python train.py --model="contrastive audio-text model" --dataset="short read English sentences (LibriTTS-R)" --train_examples=26041 --n_mels=80 --hop_length=160 --input="log_mel" --spec_augment=true --win_length=512 --tokenizer="word" --vocab_size=5132 --loss="softmax" --embed_dim=256 --encoder_arch="transformer" --encoder_norm="rmsnorm" --encoder_norm_position="pre" --encoder_activation="geglu" --encoder_mlp_ratio=2 --encoder_head_dim=32 --encoder_fused_qkv=false --encoder_bias="all" --encoder_qk_norm=false --encoder_layer_scale_init=1.0 --encoder_parallel_block=false --encoder_inner_norm=false --encoder_subsampling=4 --encoder_layers=8 --encoder_width=192 --encoder_positions="sincos" --encoder_pooling="mean" --text_encoder_causal=true --text_encoder_width=256 --text_encoder_layers=8 --text_encoder_norm="layernorm" --text_encoder_norm_position="pre" --text_encoder_activation="gelu" --text_encoder_mlp_ratio=4 --text_encoder_head_dim=64 --text_encoder_fused_qkv=false --text_encoder_bias="all" --text_encoder_qk_norm=false --text_encoder_parallel_block=false --text_encoder_inner_norm=false --text_encoder_kv_group_size=2 --text_encoder_positions="rope" --init="trunc_normal_002" --residual_init="scaled_by_depth" --optimizer="soap" --beta2=0.99 --lr=0.0026 --beta1=0.9 --shampoo_beta=0.99 --eps=1e-08 --precondition_frequency=16 --max_precond_dim=1024 --one_sided=true --adamw_lr_other_params=0.002 --grad_clip=3.0 --steps=6200 --batch_size=512 --epochs=121.9 --lr_schedule="linear" --final_lr_fraction=0.1 --warmup_steps=620 --weight_decay=0.1 --adamw_weight_decay_other_params=0
Rows from block 2 of the audio encoder of a small contrastive audio-text model, named by matrix and row number. Rows with one number belong to one neuron. Each number is 128 + 32 x the weight over its row's rms, rounded and kept within 0 to 255. All counts start at 0. Numbers have three digits each. After the name is the row's rms in percent of the matrix's.
After each neuron's rows are labels from the 100 clips, of 14848, where the neuron reaches its largest size: "loudest" is the band of the loudest frequency at the time of the peak; "strongest on" is what is common among them. Only what is clearly more common there than usual is listed. The data: short read English sentences (LibriTTS-R).
# gate: MLP gate (encoder.blocks.2.mlp.gate.weight, 384x192), inputs 0-95
# fc1: MLP up (encoder.blocks.2.mlp.fc1.weight, 384x192), inputs 0-95
# fc2: MLP down (encoder.blocks.2.mlp.fc2.weight, 192x384, transposed), outputs 0-95

gate.276 100:239152142092149114130145125203136184135187067129107101161124137121098114126069131088152112068133085124099097106176147125050117119066209161120151099110122109102103083135098110169134146168137120123138061135127117092104093145135157122172109100116122152183162110138139143118102143073108120155
fc1.276 103:155142170137213160098160156170147119172153155128081111140135150154102094160097167143175107079144106096103195125123170140097079149124161131113077122094130088077096138115158100130133096166157136118151153169134124079080080171084095130102103122096132104143162198146097115108095166143170121099
fc2.276 104:091154122150165123123156184148123114101161125174115163137073121123134171128108115142103099175129120105127099130111111085110144110134124117049118109175117161152129137162150154168111094118078112130115188209052174104134105218122189177127122121088119145118111086154191168149134158079119128106
loudest: 2000 to 4000 Hz
strongest on: the word "she"

gate.109 100:181078114077159127150103151093191124104126137072118194083104109071079135110098122108162096100116163161155132155115149149140129085124120083151127120133125139092134138150134162110152168154112134142154209144099116030115125119103114153139127149153186112104163111135055141140106127097095101146
fc1.109 104:156054111169130146146122140097101123114120129156127061073088151126112165160185114073129096080160105134133156150081165104165072113102128122135150109134138037145146104167080175143168113162133128111124164110133167128103097102130131050133097146124118143162129142184153123133107143098141116092
fc2.109 110:141125157179182122104099141117099159055122141125139111138042175182137104131171126122107127114106112098092143104169134115159109114094081118118137106153151211139186111088132099116165118134130142150176103079103125109107053183179138140180169117163089137130126135150151113110198165080177118145
loudest: 1000 to 2000 Hz
strongest on: the word "how"

gate.306 103:173080094127151100178088075172095083056114116141176112091122097173136138120146121143092161181119181151062182087118105094109219151137088157136099091120126124204085127146161149101106098139174170144163150106122112091056157129136124112080103169090163117128070122095126127066133094126160092073
fc1.306 097:035188133121164156085099133105116113087138169141118099094203129186077138167148106091118105131142129096122059125177158145110141111155116131111108111125106158139099065144181125102187067109126099094154143063128113068097121122147143100128122130131121137144135046055164115147110130111134107176
fc2.306 096:147114115140126132125096105102120175128077133156202124158116130108138062142099146190121128164095168171115162131114144147114130170146113129135136138138083172108090087173088153152167123137077172148089155121111137119157138118118135163061095087137122097198153089192156123151056078097108133162
loudest: 4000 to 8000 Hz
strongest on: the word "said"

gate.73 108:129156142099130105170163137128157153147137117123165063125086088102089138122172042116117138130211117103118121054213102096121139159139160082107143119151124100117139121124187125134154134108093078104098110132122127102067141154116109121178132126121118084097119085177143142093114173178152157145
fc1.73 102:134127097152150108111148142123117106116112111129074087124108147137137135149137130169080139109114104148087205139145130118094139167129141107156132091054164144108129144107077097104149215145155111107148138161142111155088134125091169128169123103111195139104136106173124145134063113144070066132
fc2.73 106:084158123185196201106116118124110135119152143167094156131103132157149168086124154114155121143124112132099122132115088124124168119159163080143116203179128158101103124095184091115129100114119117143119095161118091120181087111090091079074113084153081128117185123177074138177156101100102128130
loudest: 500 to 1000 Hz
strongest on: voice: female

gate.16 098:125103168076129149113104125154129156122204096135139080104108160103151079180159150163147099126113048099150119173127085085170129101141115112090125139079121144097070102119139111151103154069159164107113071123213142148184152148151185107111120090139143138119135082114137164090182079109089133127
fc1.16 103:097117120160163133120151168177120147089110130143122093138133130148123106190210179112121142089189146114086120096189097140105132141133067092134113117161106119132069151117153142086109178091170098065080066142128143162118160080155133145115131125070122162163117103054131150098091101062073159170
fc2.16 103:137140150088159168169080115200176099062143104086151145170169121081158127077140152082121151123086157115108114119149120156132120165153081116101155124073169136144146070132135094152113156118168146137105114128123145109138133112128105094089151108119107106120102153167088153115144093159127128096
loudest: 2000 to 4000 Hz; 4000 to 8000 Hz
strongest on: the word "she"

gate.132 093:056167136144121151185127127114108172111147160108134097128134104115148109096095146045114155112123102102142173110096180118117120141131152099075103103114117095125135171106199154168145124213147115140093079153200166083122070118166129128156134132158158099160128121113103127090162119084104169063
fc1.132 099:124105105127070129110142127103103100142135132169111117130133102112163119127127174113132160127173166017108101081119118117077147088102154082089146100149091137075143147083206182162136141198185124077186135089128146118171128144135133162137106142133129143168115144156122166124154140022099129107
fc2.132 099:130150107152153165134169096117119183138156091118161116094151114125053048107128120075102148147124170135136116099115087150155147076060146110125134168131125134180155199055119089144126131185089152139128095132119106149160055130162157098078128122062121145150125155084121098101153125122125080180
loudest: 1000 to 2000 Hz
strongest on: the word "i"

gate.59 109:120130079139091118108143137110067147118100151146121125072101099111119096128102099168141161131096051096129109149140139088117064142221136155141165138128122171185154146123085153150173127127109128158140217080138184125098115108106121139155118163097120163113153068130150147091134111035108065187
fc1.59 109:129127115156130132136087076201176235119113069081137131165127125130102144084103124136158143179180213121106169115115080136147114187093120079138112129183151102094051134128128104126110061104141154115085123135117102079123120081126130126105078093161158094160143158115121104152102097191130125068
fc2.59 107:113127114147100141105140139129116096134084077064124130169143120116096148171123135121151187129133096178114104131158121162146139105175076145131114155143129086102093117076167109129156081152170149075120208164124149099101114099127136123112116216087200066167106148204101144072157109114070108098
loudest: 2000 to 4000 Hz
strongest on: the word "she"

gate.307 094:130124076144099149160118128159126166123078134060105142112130152088130137154165146137113124099127092137148143096085114078092137164139167214071125181130091111115110158155157143127111153126082079166112087079087128101189067132106131089152135109136215155119108171131168143150093138116167096151
fc1.307 083:167145091128157115189141086137081117113103139176160124146137145145131144089119150174196174191134115098189147082114088101126105119118130146129131093135089165115134140133071164108149174101159080155201116117095178105095181136110141123156136128063109096103152095093114140088102151127149108202
fc2.307 086:105135129104089162110168120147114132123081111156154140120102127140143170126111134141101209153114117152128133116187072099110144128135139137104139103151129097177119154146116161143081108145110171146139089037122151131088127081100158092146124154117173122155110121096125132119140171137148110070
loudest: 2000 to 4000 Hz
strongest on: the word "she"

gate.383 099:119120119155081154164148092064128105124149115183147106098102112140105156102174082113112129081162130173116128106142102143106192099112054120113100111150100182093160112124119127060169111130185128133174100098137132124138084131136131044166093130141152150170124102120191120137183106090186060042
fc1.383 104:111142129137152128124149105141084116079091156128096127134142124170139134112191116099159175111117161163081151052152102166089107136185172138104117102119088119166019158130151190112165086106168123095120075079103101127157143121122107094095106156175107182128100147108141116117057103118141104155
fc2.383 105:134156087174145146159116158136142132084119135110182150054149171119163141096105130138068140118153099148107127134103136106111109108091105097103079150155065123077122057131129125121125130140199140106121154133114120110225132151142124111081154120071156090105193085173113083170090111149100146199
loudest: 4000 to 8000 Hz
strongest on: the word "said"

gate.57 108:116070164106116132145096171118167108097131104153115078192087131087100154124164129124137130139190128116106149084114155105098112074160136111169076116106155177148111159115131128119111116157146178124154086110131132116123134109147059102148150133153155066160145119148119191120123113137101171037
fc1.57 097:137140101153172201126044110086125121150127093126084116067093141118130114156165115197111128122069089108173076125175170148134149118096114146133171128118119118097141103123162148059067119181121182133150156116171142080163088103109107102137150196147169108147144085172152175114096098190173126092
fc2.57 105:144101062096138111103142099208121119119131106145096060162090140104123163168170146088066125142108194068158165150170122168198117175163059095122114131075187147087156076102145131093147132160103176146118128169115114137127147114142140110125134155113125190151114171118168186125110150128133153094
loudest: 500 to 1000 Hz
strongest on: voice: female

gate.121 103:181141197085120170156088052107149126137089136135150175114089137153123123185088147107120102118113158162141154107132145129130100121130163112168093134154167164143113133117165114206088121095107133096121123100142168105085131070053104175155144164122129108093097151040192124119152106197130106087
fc1.121 098:168165155141105044094133158109121123145096114161096160115107145154077126057103066133145121071151134117108173104132119167098088124120176161182108103051096106104177137083095148115080146144162094130139125142086132095112162143121095151122132137113130122138093145179108149143131123155128072159
fc2.121 103:130116122123173092158149073068151123163129164108110149114126145095132194120176095105122141196132104095183105179108102189124129115137117168108135135175091076120133134163128088131158124136136065128102109056115156147146171152133147104176185089186135171155167137110146108106193177162114176145
loudest: 4000 to 8000 Hz
strongest on: the word "is"

gate.322 095:108161127091144122100151128109132086172133084182135110104115094163122177116101127107114112126105116147112169135114183123107110190117099149121141083139115114106072111150117162140165136094128160115156101089122118095099102107099126158143109146097162147108125165104093165094062123156138084132
fc1.322 100:180111178149091196125118128077106112108161064096129136120123140120145148115097145080118085119113141150128123158129096190116136129135137137129039120117129068134193053117122119146142126127141164118140061075139118111185117197131190175101117114081157161140100161183153160107099189124097119131
fc2.322 111:176128167115150073178086135142124162150144154106147117101107138106141070091127175167130042109156149151128093118131134096130082127106141102078108154075082099122134131132151115084120153112158119124096107076170000143128107142122181104108139063085131137106128164170142132102118142049082131114
loudest: 500 to 1000 Hz
strongest on: voice: male

gate.225 104:134137096147129158160157149111168111088174109130134135134128076064116142151115142072100071086098134146154093202092145168088146133170170147140185092120066125078181117126120146134098165214159110099125108162122079112138177128126114042125137151133091094155090079101074131135107135094149190119
fc1.225 099:139126114125147147090118155134134154126151112222167129088113143151121123127197103144136131140114126116123138134163159111150131108124115147152115164108168149117091116093126127112136107121099167182142146085137145126148085118118125124118173104178224136152149167157106130107172055170159092145
fc2.225 097:140136150101121072137104160191153156102113164130116168146045086144106134141143126160131118085159131092092155118178103093135074109155151175133141160140146164105129127137062140134148109144202060180088130139121072135063159119100119101169103141174073151093164137092107068079141128107099136098
loudest: 1000 to 2000 Hz
strongest on: voice: female; the word "i"

gate.94 096:202113111131073112163134143160137213073161160136113204102086110106076194093172142129144136109120136145131091105145151087066174104116114141090176081153183161086150144113171075131130105102101188122151112113135137159085145086106107097157086083145078162134129159166096122115110131098094120120
fc1.94 095:152112101089116192140124147133094085087129145146136167109139120172136043114165063120115142059094130051138112098077163144136150103042152121174092074095075093129108137153185158103142124167107057098183110117132070099124127139151097092110153114194116140090152167154119137117103138151143104164
fc2.94 093:128107176071156131135147161061168099160130103096138124127184108115133107122097144169080145180153144096120142112138090165130117192126110073103119179143130160146174157168139125141151132124103185174095141149093132103082126167056177106062112155135167111159138149145099136087145185163077168111
loudest: 2000 to 4000 Hz
strongest on: the word "she"

gate.248 106:109148148159131104108152145101102105078141110125137134127158111153104134116104172111132044114155199097122064118170146133170069154110143135126042126077106110122126101135120109189117117141124115079099131110145192215127088143095076095148157077087164062108075125112090156122134116117115167133
fc1.248 100:179190111129083157144100132094150090133106160130124091124148107097106074147092122133216184095175163130134155070113119133186098171116109106108088125114129111104156141074105102148129119122147134078122154166064176184142100138122077134153124089118139156114091143122107118159102094122163124090
fc2.248 102:100106118113136150172114068124119161112179103130149208119162163109136145057166072064166152132151166137099158152151072124118135123172118099129191124158120131131139122131125127160171158120135155156153085075122119084104132078104200131110107119113135191107121139180139130149152152173155110191
loudest: 1000 to 2000 Hz
strongest on: the word "i"

gate.274 109:146132147064116182143136159152116115061130101124141146117149130109109048206146100090142155160122136159095124174075124125125095121178112144111100120197160157099089115106151145153058155089131106187141146120144145126101127115182153114105129104088096182133103068132191152058140118123152122136
fc1.274 108:069184136137076144106166102106124095156103119098093105124091128114102110125223110116112118126120094128142095122164110112101151137117102180110112097148088130080148112067110134129082108161133118114120134121105112139119133119169123169139137122125124166143178163113114161150039181116153169240
fc2.274 102:193130137136128166159121168094155145075153137140188172117149122173154107050122119179127123116133112138111078116117132165100137122096114150086210162105120207146154207072103158117075143121110087172143122106066083127113127157088121079128092128149104126145128094172167078125154121108192122135
loudest: 2000 to 4000 Hz
strongest on: the word "she"

gate.83 108:128103112083165119146129087123091173098177122126167139116136116148134163104149120089154077114150115116154113136133125117082194114128150113011129113126153162120140109191128134134155158148177107140096060148073087139158104122148150125072077068127148130129095067163129076110104112182151123112
fc1.83 107:111134120159171150154132097169143138107051214165128112152127189104158175179110124122115112106123189098176129120126124102156094119110198145142145080138096099079168160127154101150073165148094059133161158195163171157090108137128117129160150104029179121167166112128158116108143110185155110154
fc2.83 108:108137152039139156132079083127158131158077155141157168139089117198181165177135100167121131179137121117130105121142095076157130158127178099134085091139094099178143177146160142175053063142094152116102114149120151159102146132110203097142188161035137127176176183159119135099147145072128118104
loudest: 4000 to 8000 Hz
strongest on: the word "said"

gate.51 105:131093156100116138171118165094164155104094152106141150127085111066149108154145093125114158150137105105119096116115086115126175060138100119141159083109143136083135125116135128123080130168150160122075113166094090125152109124117120081169104089174131160118132087114136102165095099125107107145
fc1.51 103:114109129130110125116154122119136156131123094131156129072117112154133133123122121091165157112175147132126098182093148157113151134147133082123116123110126158181137101156153153140123097096126183113105113096160159186217163171115191091138096097125094169200076100106136078075143067159113153102
fc2.51 099:135097093105107143122145118149167129094155148140196140138152179116196094077117085145147137133093104159070194155135092142139157099131096151159129187109094104070147143177099126099111183117143108140115120122128130060156110153173064119146160064111130133141176099166129143150146163174081153173
loudest: 4000 to 8000 Hz
strongest on: the word "so"; the word "she"

gate.243 098:155123136118190152164080121162082122113138121113139185167160091117094124113114201077143104133084160146170106084226137082148138124147131202107090178107151154100185161081154170138116102138097091104145118080170144096179145180112165100103150133103155112121073183108130131124063186134142176108
fc1.243 096:141177122146097147091102150148076200158131144147165130143123168125198145123143162154131121126097190161105098116134088100116140178132130102106149100175119090093128131170141132061132127149133083091106059132054136116120135196088116130107143110065169103114108139094129146126124145115087115135
fc2.243 095:181089158194110118159175123144144126122158126097098113131119177165138141129102117148085135145133128109122078169191157086163133073095107100094133179102074178125166103161116091104167164106189092109078126096100121132128075143144133115162124163129088164120119139088166106166083155147196115097
loudest: 250 to 500 Hz
strongest on: voice: male

gate.48 097:117114121148138140115165138133099133161136105092125148089141105076074133172199075117119074119099077147221092086089107148090144076192096186108122113129126144119173166127128109098124196146137121124072094115123176143126107136153107147152133089136089088106126061104123107098140144150112137160
fc1.48 100:114150053075183063117174132118120179139104156105089107112100130164141196087125068155109134159089110163120150112060163119120159079117189089125151105121144119172120128143141103082121098135173176070148139201170123131112107118113132142180127167148144150085113177098068109169119116082152128129
fc2.48 099:092098160159105073099056122109087122165149143150131113172097100112071144184100153104074108129153141172148140148144137148133084120135072103111103119090112113169077105224169195153103083077096108143120143160128147140122160181070068123133144160150109086133088090087063110096142159157105125121
loudest: 250 to 500 Hz
strongest on: voice: male; the word "she"

gate.85 104:135115042149114170154155103152189105124087105139157115159142152104049080153141119120097132130142054088091134151121105110110122062099157066142138151139128142091159134152161156118114108204124111136198144111145086094154098083123114111141104106142098172160157086103177169085158083100096130110
fc1.85 094:122086126120139143098130111146055127176150139147166136122071143164137105129075126111163109075122144148190142104088064087131138091170074117044070141133096114108110132125163090139132085048102142134097072103137155111143168149155171116126188145149137119147098163099154133211102104140117093124
fc2.85 090:187108132095113153141126137103137128164056133116095128148124138156090118109074182100137141114137101072150109138145097186086156108088145092124116092142128152111089152172191174112139139115202142083196136106147088124147168113106190142179196088090117096113154145175113161109120166081144153169
loudest: 1000 to 2000 Hz
strongest on: the word "i"; the word "how"

gate.280 100:158136113153111077126132100070156102082176114189196111123120133144112103123174154099137108131141176126109139139148089094133255111096160138093072078104130168097135106172114171134098157108115178091144078090194127116119101092150160138060149121140134105107079096084133116157133110178159147077
fc1.280 105:118153152130122198123135146127165122160106090122160155118174100074099131121083145140100103140192137146129129142128149062154094130095163155217162120100154137134141186145129061103108156199168131200168175146142190173111117145094150164151149108114136130130166146169126167149194146149141109086
fc2.280 109:135150139106114130109162070138100130171122148144167158129182117192112143114131128115137147130114125087137106165138088126166143136094156150181168091201207131192160187059171094159136125120148120119125125128166123129072058152177129123201114084123139163136128165072193140081160147066123126083
loudest: 4000 to 8000 Hz
strongest on: the word "said"