Rows from block 4 of the text encoder of a small contrastive audio-text model, named by matrix and row number. Rows with one number belong to one neuron. Each number is 128 + 24 x the weight over its row's rms, rounded and kept within 0 to 255. All counts start at 0. Numbers have three digits each.
After each neuron's rows are labels from the 100 texts, of 14848, where the neuron reaches its highest value: "fires on" is the input token at the peak. Only what is clearly more common there than usual is listed. The data: short read English sentences (LibriTTS-R).
# fc1: MLP up (text_encoder.blocks.4.mlp.fc1.weight, 1024x256), inputs 0-127
# fc2: MLP down (text_encoder.blocks.4.mlp.fc2.weight, 256x1024, transposed), outputs 0-127

fc1.415:170074138128132147120143141150121128114089140128164123140113113129155096134115151128145117100149135154146131116135121089166151144160168117158123150042141124095092101134115082140128130133104133091110153118135125154122107103132166128143158122158106127089086121156119147150129136136088106158162158215137106127152109159133153110115096144154117159130103113144112125117105176128092131158119
fc2.415:165129095131103144145134142133106148113156120140086095109161089091133157085117107134114111094124122118122085115149164137120127122126091100092085091205175106142089097148138091114152124141145067140104151131152100168102102111115157128133094114119107113158131099174150096135127115101113191123115155159116090126059135122121125088151154092172128125104101138124127124152137128130150129157098
fires on: "<end>"

fc1.685:101097105097189136088158135076127136129132098182102136133131127128105125126126159099089143126149127116097152129111145105140134123103113120088119123169124117097079160124125173150113166138116148116122145149155154125153175123166100101136139088139119124117122141200126127156131135141110135072130131070117099127148145116143137128082125146141163113156136103115138145105120131088156108109140
fc2.685:178129116118123157146137103133141133162087160111124124149148121104118110139124113128130096128103140154135107079138120149124124101142123150105162094149120152104126109119123133136191150105140153137160158109123121134133150167074117124141122111134135154113140202101143119140128150123146092139159153128100106100084129152148132094103141140120120089101092104116116144133186157127145163138191
fires on: "right"; "don't"

fc1.339:175163077113131080143142126139132117136149125185160120109134123096117103155138122157126140129102161124148136155152165130135131138151114112124140133118167111091122152108170143129136118142151130128110121128139130139146153102099109123099122112145123137115140068157154143130156114168162152143147187164148118093131113112138102109142105130169165139101134141098161155117151175143121119095172
fc2.339:134087146148169116122148155100147068109128154140126094111104114107146070140144132099136184115142097136135135133122144122111110127110128147145117132175130153123107144157164071176147137112111102109120145129153132153114156119139119141144176089138126132174112185093169145123159099150165100137120158101112111105098147158145112147096090118097113111148121122200161083160093129176090128193111
fires on: "<end>"; "said"; "you"

fc1.215:075118175104136134117141126104101170149131160121139158093124149127152095117128119140117104147130123095106096149152161129105140114118064125102150098115113111102124145131122153142116156140123104121137142121136129103116139130132132128154129111099123109135157142109109088150111098108180134125120082088133110134182133073095151128174109145098130122125131190124119110084187164117120122081117
fc2.215:144093091133126104144116128102160128104133108118111146118139100136150101097121091118122121150147140144136131143144105129149098137128166146142103146153156106145136099134128098124118127083121166151126112128114098130151092129110123101156080120107117130184098188123131137160111165119158137132101113110146144133077128138122130127120157146162093107093120121126133106151082114133131179148110
fires on: "o"; "all"

fc1.88:135135109159125136121161152094116101143155106121131146106172126155140105136139128142137094115050123172157144139174120128089127097116123135135085150105189156108119132165133168124125136112186146131105125159139108125125101119080139141169084113108163102162110134126102078120128106131155160119124131138153167124084142165088111146143133169158074148132119131136135106151131127126116157124097
fc2.88:124094129125160105108082119160133147129112112148138140088132137107097170133115136181134154137172102133149120113126145154124165131104136134081161133175160108121143096151137110105085083135138156109150151128129125125121106131153144170145100133134134115108127111152123140154097144090103131138129102099135089171124113147164139154126096175144172100110192143156110113120084153151148157132152
fires on: "<end>"

fc1.294:145121131162094176059142104119098102121138127165144156088181149139122158121162138102158127122105092130122153094155116154107146157158155122120108117089113120148127104147094107135150095134119147163082165128161106127109135137105100107138143127095148137082126174119151098143132128149136126083113145128154114105138110188115089140124118129163107134113117168150113155136086131125130141104105
fc2.294:169170155144097117115125113176088169109120149160111110160117123174115138150128155140076122103112108144110158125131134139137146093131149105111123133193126124103141110124128094136107121123136116126152199140125125125126119129117134144137147096160098092153143126080160111138169198064112132110110154106156113111072119150143110099095165138106109121173084168131116105126152124162101107122141
fires on: "she"

fc1.702:105085132132132135116113114142135092171141157127110139101116150127146092119121144128138196095087123124105098126149127121104130148124105118149150094140138104137099161135170142141070132130137129125104123168171102145100081129149161126121119089135141154123116145127133125136142123144102108110119160115122111128116107160138086144105099127186154118115156116116127168091155110157141085163149
fc2.702:139138138108158130099153134147137084158128114107149108125095120095144155113120115093147174186190089137136104152113139128114142142122134120158089156184170106105066145159135124134124124120110136146166137124142113145120156173127133092137132158156131110145141118084136111132124154098149116074138124137144102135098114114137098140113147132053138122109091122103134169104119095159094116157150
fires on: "she"; "<end>"; "should"

fc1.331:186137127149110142137110136119116144147104121132111148138139128121100111167131116106117122110117176134144103088133114123121149127150132155172142136099122145121113145119160152156154108150125120127173130099128141147144093157160157145123155093127124088108097149135076124147123112128136099137099122129125105086132118169083129146142120143128169111105158118120148145125060143154091139092077
fc2.331:139126145092145131120120165107142141133132179119128104124147154131128132122094145127124145161082094127137115099119149119133121124110103142130123142214140100127116162149127159172118149121108124133134133132188110107148068168143134133116133119168137150125133076136117127134098100152144149116096110148172109096112099134170125123119130148120131113131127142123121092157167114113195144164082
fires on: "it's"; "'"

fc1.49:115126151122072110121150131127146122108126128140145160105120119092149089140161122113127122108145104148135089084126095182134157136114109087130126133102151133120103115109142140135085083165092127153113093157142101171128135124153093117087142117118124113143105116126166111109134086165134154148190177134119156146163125144142130114103129110142181080107120126143139123132140156158135094170112
fc2.49:138116095136121133117163113132157122088123155151139157134110139082108103129117147149145134115144139118114151149122083172141163101083162129145101119155104128120103155155117121109110097116114162136098142141103101133114130142101127145073173150143153085111096123138117133141129117138118199122174087090166117139088167120122137119132148137108124077110116089107159138126136145129121151154143
fires on: "<end>"

fc1.71:101152142132138173129153119170094150119150115121125139173092077142131101125124114123121103144115094158175146141157100107169136097194058102138126109105084172059108093118154132082090142098159110128133085132170115129151146153101142112142132119139144158118156137125134165144128145113119087141130158179104126161156077097170139085108143108138141095128125134153167140089143138126128132107103
fc2.71:147105154127129102135107125107122155132123129124142147140129128095134177138117153115117151101133135157143114112140118142140158128117150130080130144179156109096144110093119098092124136112141083105140137104118130116121155145145132188107116109052085118141134179152161136161090124091100111121118113130179111147095156141136134143112128142110098088142145136124151118160098093151143110107118
fires on: "<end>"; "'"

fc1.324:091108128139137111120158118104098156112138170141126138156143109101078148133123085141127125113161152165151156143145113160151128131102100109076125141158123122148125154116134140121146149171163172134155147140099172135147139118151146108133139126182152140109122135135125158141145068102184133137151115105104106137152153179123130147160112107133118129118125129105101134097059075118080132114128
fc2.324:162154121125168175114129128110131143143108058127119153130117139174169087146119110137085089150150112086124140144190137130131108146130122124142136141185127153144210147177125149168098142128102086112124120099120118093112133142111108117131094057096115148137079156149157130083118131134140138122151163116119123137113152111127137111113129134138149151113138153151126094112166134125117131154138
fires on: "o"; "yes"

fc1.482:169124131133143135148095134136134166157128133122119164158117119141127108114131090102121111116120126115129122130116144130138123117178106133140138175117120169140109135123120141126111105101094131137168141095065116103143150142077153121123115115105103146120096141134109129129157130169150147147115129112135085122120078110119149153109130133154108112124178155077070119126136148098103141145107
fc2.482:148093104114110136123116174131098091121155107145104169194146177124115125130107120135153115140114152148149111128139127142182114104094137125116116098146124139108115142123120068131146132147137114157183113125110125130146136140106152115100145109108086148122117132151112109164097138107161200093148158138125088144077117117131136126113125101090160121119117143125140119142153146137095151083150
fires on: "it's"

fc1.566:117154068103137134167108143134113104161137149110118144143125108130125102096143163116146105130091131157141088175156118127104153094152080117124120130107112119144160150129097141130134143120165117078087103119142095124108179118149131128166121076153133135153119115140120187167118130121134143107142103092130144113097146141157114113133112110171129100185086135151135145108137138112087132156128
fc2.566:117131111131123136111072144152150174152109107124139128172142112131156143119090151099137152158145148169164114142099095174109125077139091118127149146171123137125134076061075101094129127131154123131103124097143120128141132089124131154125112108112156141145109133099127125137085088101136115126126103154153101129129131088142083140125103118165110097125138174138131158168160122128075119158129
fires on: "would"; "one"

fc1.246:132110130131134116141140089143121142155107124086134122112109110140092154144128137108115133154161090144088117099130107092109125117140120155112120131106148169146135131147136156096156126150158143126127140123089127114174129103129096116134098121155076110168114101137126144109120107115136111152163116088156131136133092139147092119119152193155173085093146123141117055117116079115112129106096
fc2.246:129148129144131148133127142096124141119100161160122119113150102117124140137139164128152148137107126136150175131112125138171127169127140137143113152130128137080144136130092158124114179109122095122143112145097075145167120088099147091105148120081090159154154139155136106176116136129105117113118149137119139119065142110110109088142098150120145125087146113111118126122130128135099121134155
fires on: "when"; "me"; "the"

fc1.675:138117146087114111126129127162121121132117158111095153117099152128130146144145148120107130160081138097099111129132146138127120125159131125124143109130165111100125102133090152124134136126159166114104118171164104098139100112102150134110125167152140145125122124142163126126139133116168114150145083115081149127157147135164068174141064088160147121113123111172098157142118109155124119168105
fc2.675:114128080127112139129123132122145130149160108162091079129153095170118148125134165129119121154131147085129134079178129166138073105113137119115101121189156099119113112119159118126079150098132136097123156086125110111120135174138148158128120163111119136141172104115131143105128120113156154091169091141097161097126131146101105136120125150116115096118112136120106190174121087158129113154140
fires on: "she"; "see"; "stand"

fc1.715:144104160127138099102171119137123134111076143143081129127137100138117150179118086137104160165137128139138190128124140139141118151126127121141120157133097100137138148122106154119173121135141102153154141169156117142112112112151094120106103146174119134117085125119136143130107115104093091112097112126144130070113158158141099120135049121137165108136143085092126171156071123095102155118089
fc2.715:118113131138092127143152132136087129111153145124117094140117121136110102137146123099131106136113152146155071110189161128174131130106095126102123121156167110100106117099154133127170116171138131092132164100130145168114152169157145169107127131157135129112117106103137132153160148145149131112153134126100130110146128102144117126138127084150095094125153158127134135136128087114134143117180
fires on: "still"; "as"; "isn't"

fc1.228:122115129123140113168130141101148164152140120136091123148132128119131094138089116100103133122118145114108123109140103084112123178079064083130087095135142117128095139120096120104175053125112108149134105162104164153119092120182163108161112096166092084102087129132127130171146108168109130119160120120139142149136161142113165120126093111164112149127120158112118088134129123137096107149134
fc2.228:132115092168118146155078097092135138116142136101117143171118160146134063135108111105168098145133115138129105124129146121140128089123130103111090131181107111132154119093101121127125148112124096191179178083069089128128119152097125123114155144112122122097145135114130084172164152121123134120123153152120122146079179133131143145125119129094134137102120167112164073105138106136099131126142
fires on: "it's"

fc1.425:103147160130146121132124090098159123108148158111163095136126089135154115120162121132144146134111099181141107110111141151153113137145081136148178117113147104123076136108198141156119053104165104167141133154159093175103144123116144128122131120150136188123158091153136113097125132112144139132118157098125147128151112143159112137141113137120122104113127139098132163119141109153125133140138
fc2.425:142104133123135149125111164124131116187109141133126089176163134123159135134125114129141104144143108129094150138152162108113123144126126107102128145223149094123118109163156116172140112134099135159122116138135159129140115105120066105167115105113138143152136152126130128144107135143137149133115139143103126115092159109121111133119127163097119130138141137173109109140124130095094101184087
fires on: "she"; "he"

fc1.445:132134126106166122122134160133132072135142180123121137121125124124127141137160123161132121135108122119096156131094135124113135137123119111136147178119120081121119127094108128166142133130149115109114095123127110138099171094172111121142141120139149104081121113171124131124136142131147116154121136161114140066152148176149125153138119145119120158156103106136112160173114126147112143166151
fc2.445:112149107168079135139118110147159152133127135111083165077116126132123177139155129116114108170107076115131143123090110150083134149135131127126132154151121165114140109113108165147127122150124087080183177096092141137144110208132074147122122109162095134150110132125115134113118144122147160167142108091116110114111128117114116129139094102129122085130116100156094164141104142107116117161124
fires on: "still"

fc1.84:125142174144123167154101145142087111104164143135159122131137166158151085169145126102128152133137133137137155125172129099161139180116152148154133131136105115124095166141116106104143098103129068091097129139117101116164084137112124101120195108089128097064107127176137139114101119138098142089104146160099135119131115118081169130097121127097128122104150120103104126110156148109134118110065
fc2.84:136094118109093116124113128102117101116130134154161120129125156143127085103129120135108107145143136108125091120183114127164130129086113091141099137161101097154135112103127061156130125127125091135153107161183123154136100153143144163110151079104102120150147130128151092105127108176155152099089151153091121139046132116119132136146126120118106111103117124122148100098148102130157145119167
fires on: "it's"

fc1.372:095148089159171116086157162145113137147165110086156141107126110142143146128135127106126175135099128132106093139092114128108129098130146093134125158110145114086088107130130116161149173127136139131099117133147147189143133129126141134144124122127105142159139090101139095100167126125135104079181096173133135130103140167130129096139113114138147117122145115120127153141117097146106097085134
fc2.372:111150174120152132151116120160095113104135173153145111125158137123104132091139163143138125123092112122106139118101113095101123113097105144160144126168126165150148155115098146129124131166128105122136156142079138165110154146083115099083106139106116127111141117131147132162125127085139107071134104110116110139110091159095145110124106099128101140151085130127115141130150105148114092143120
fires on: "going"

fc1.507:124168105140112128107142078133103097160100181141160120141114103137152094152164158115150096095084098139125145081093143144110153157131141104126136111106127115132130151125093157156119128063145109123147129147176140143105104113111125131128128149133119121145080085133161126106176105111094120123159183129141146109108124158135108116132141113180130104108106124100147147156169128139124123115110
fc2.507:148157122110128082085112157141138123112137141140101178167128121154167044066154104137140138160140132116118117125084070128148075110140123171090107141178144162085119133103145114120113159120121174154115149121173122147139135110118098152148164103111130133107098107118116142101118143142149163127120148133159145121102135111108139113101141121115137099152130118147116118131153123144098130129166
fires on: "<end>"; "to"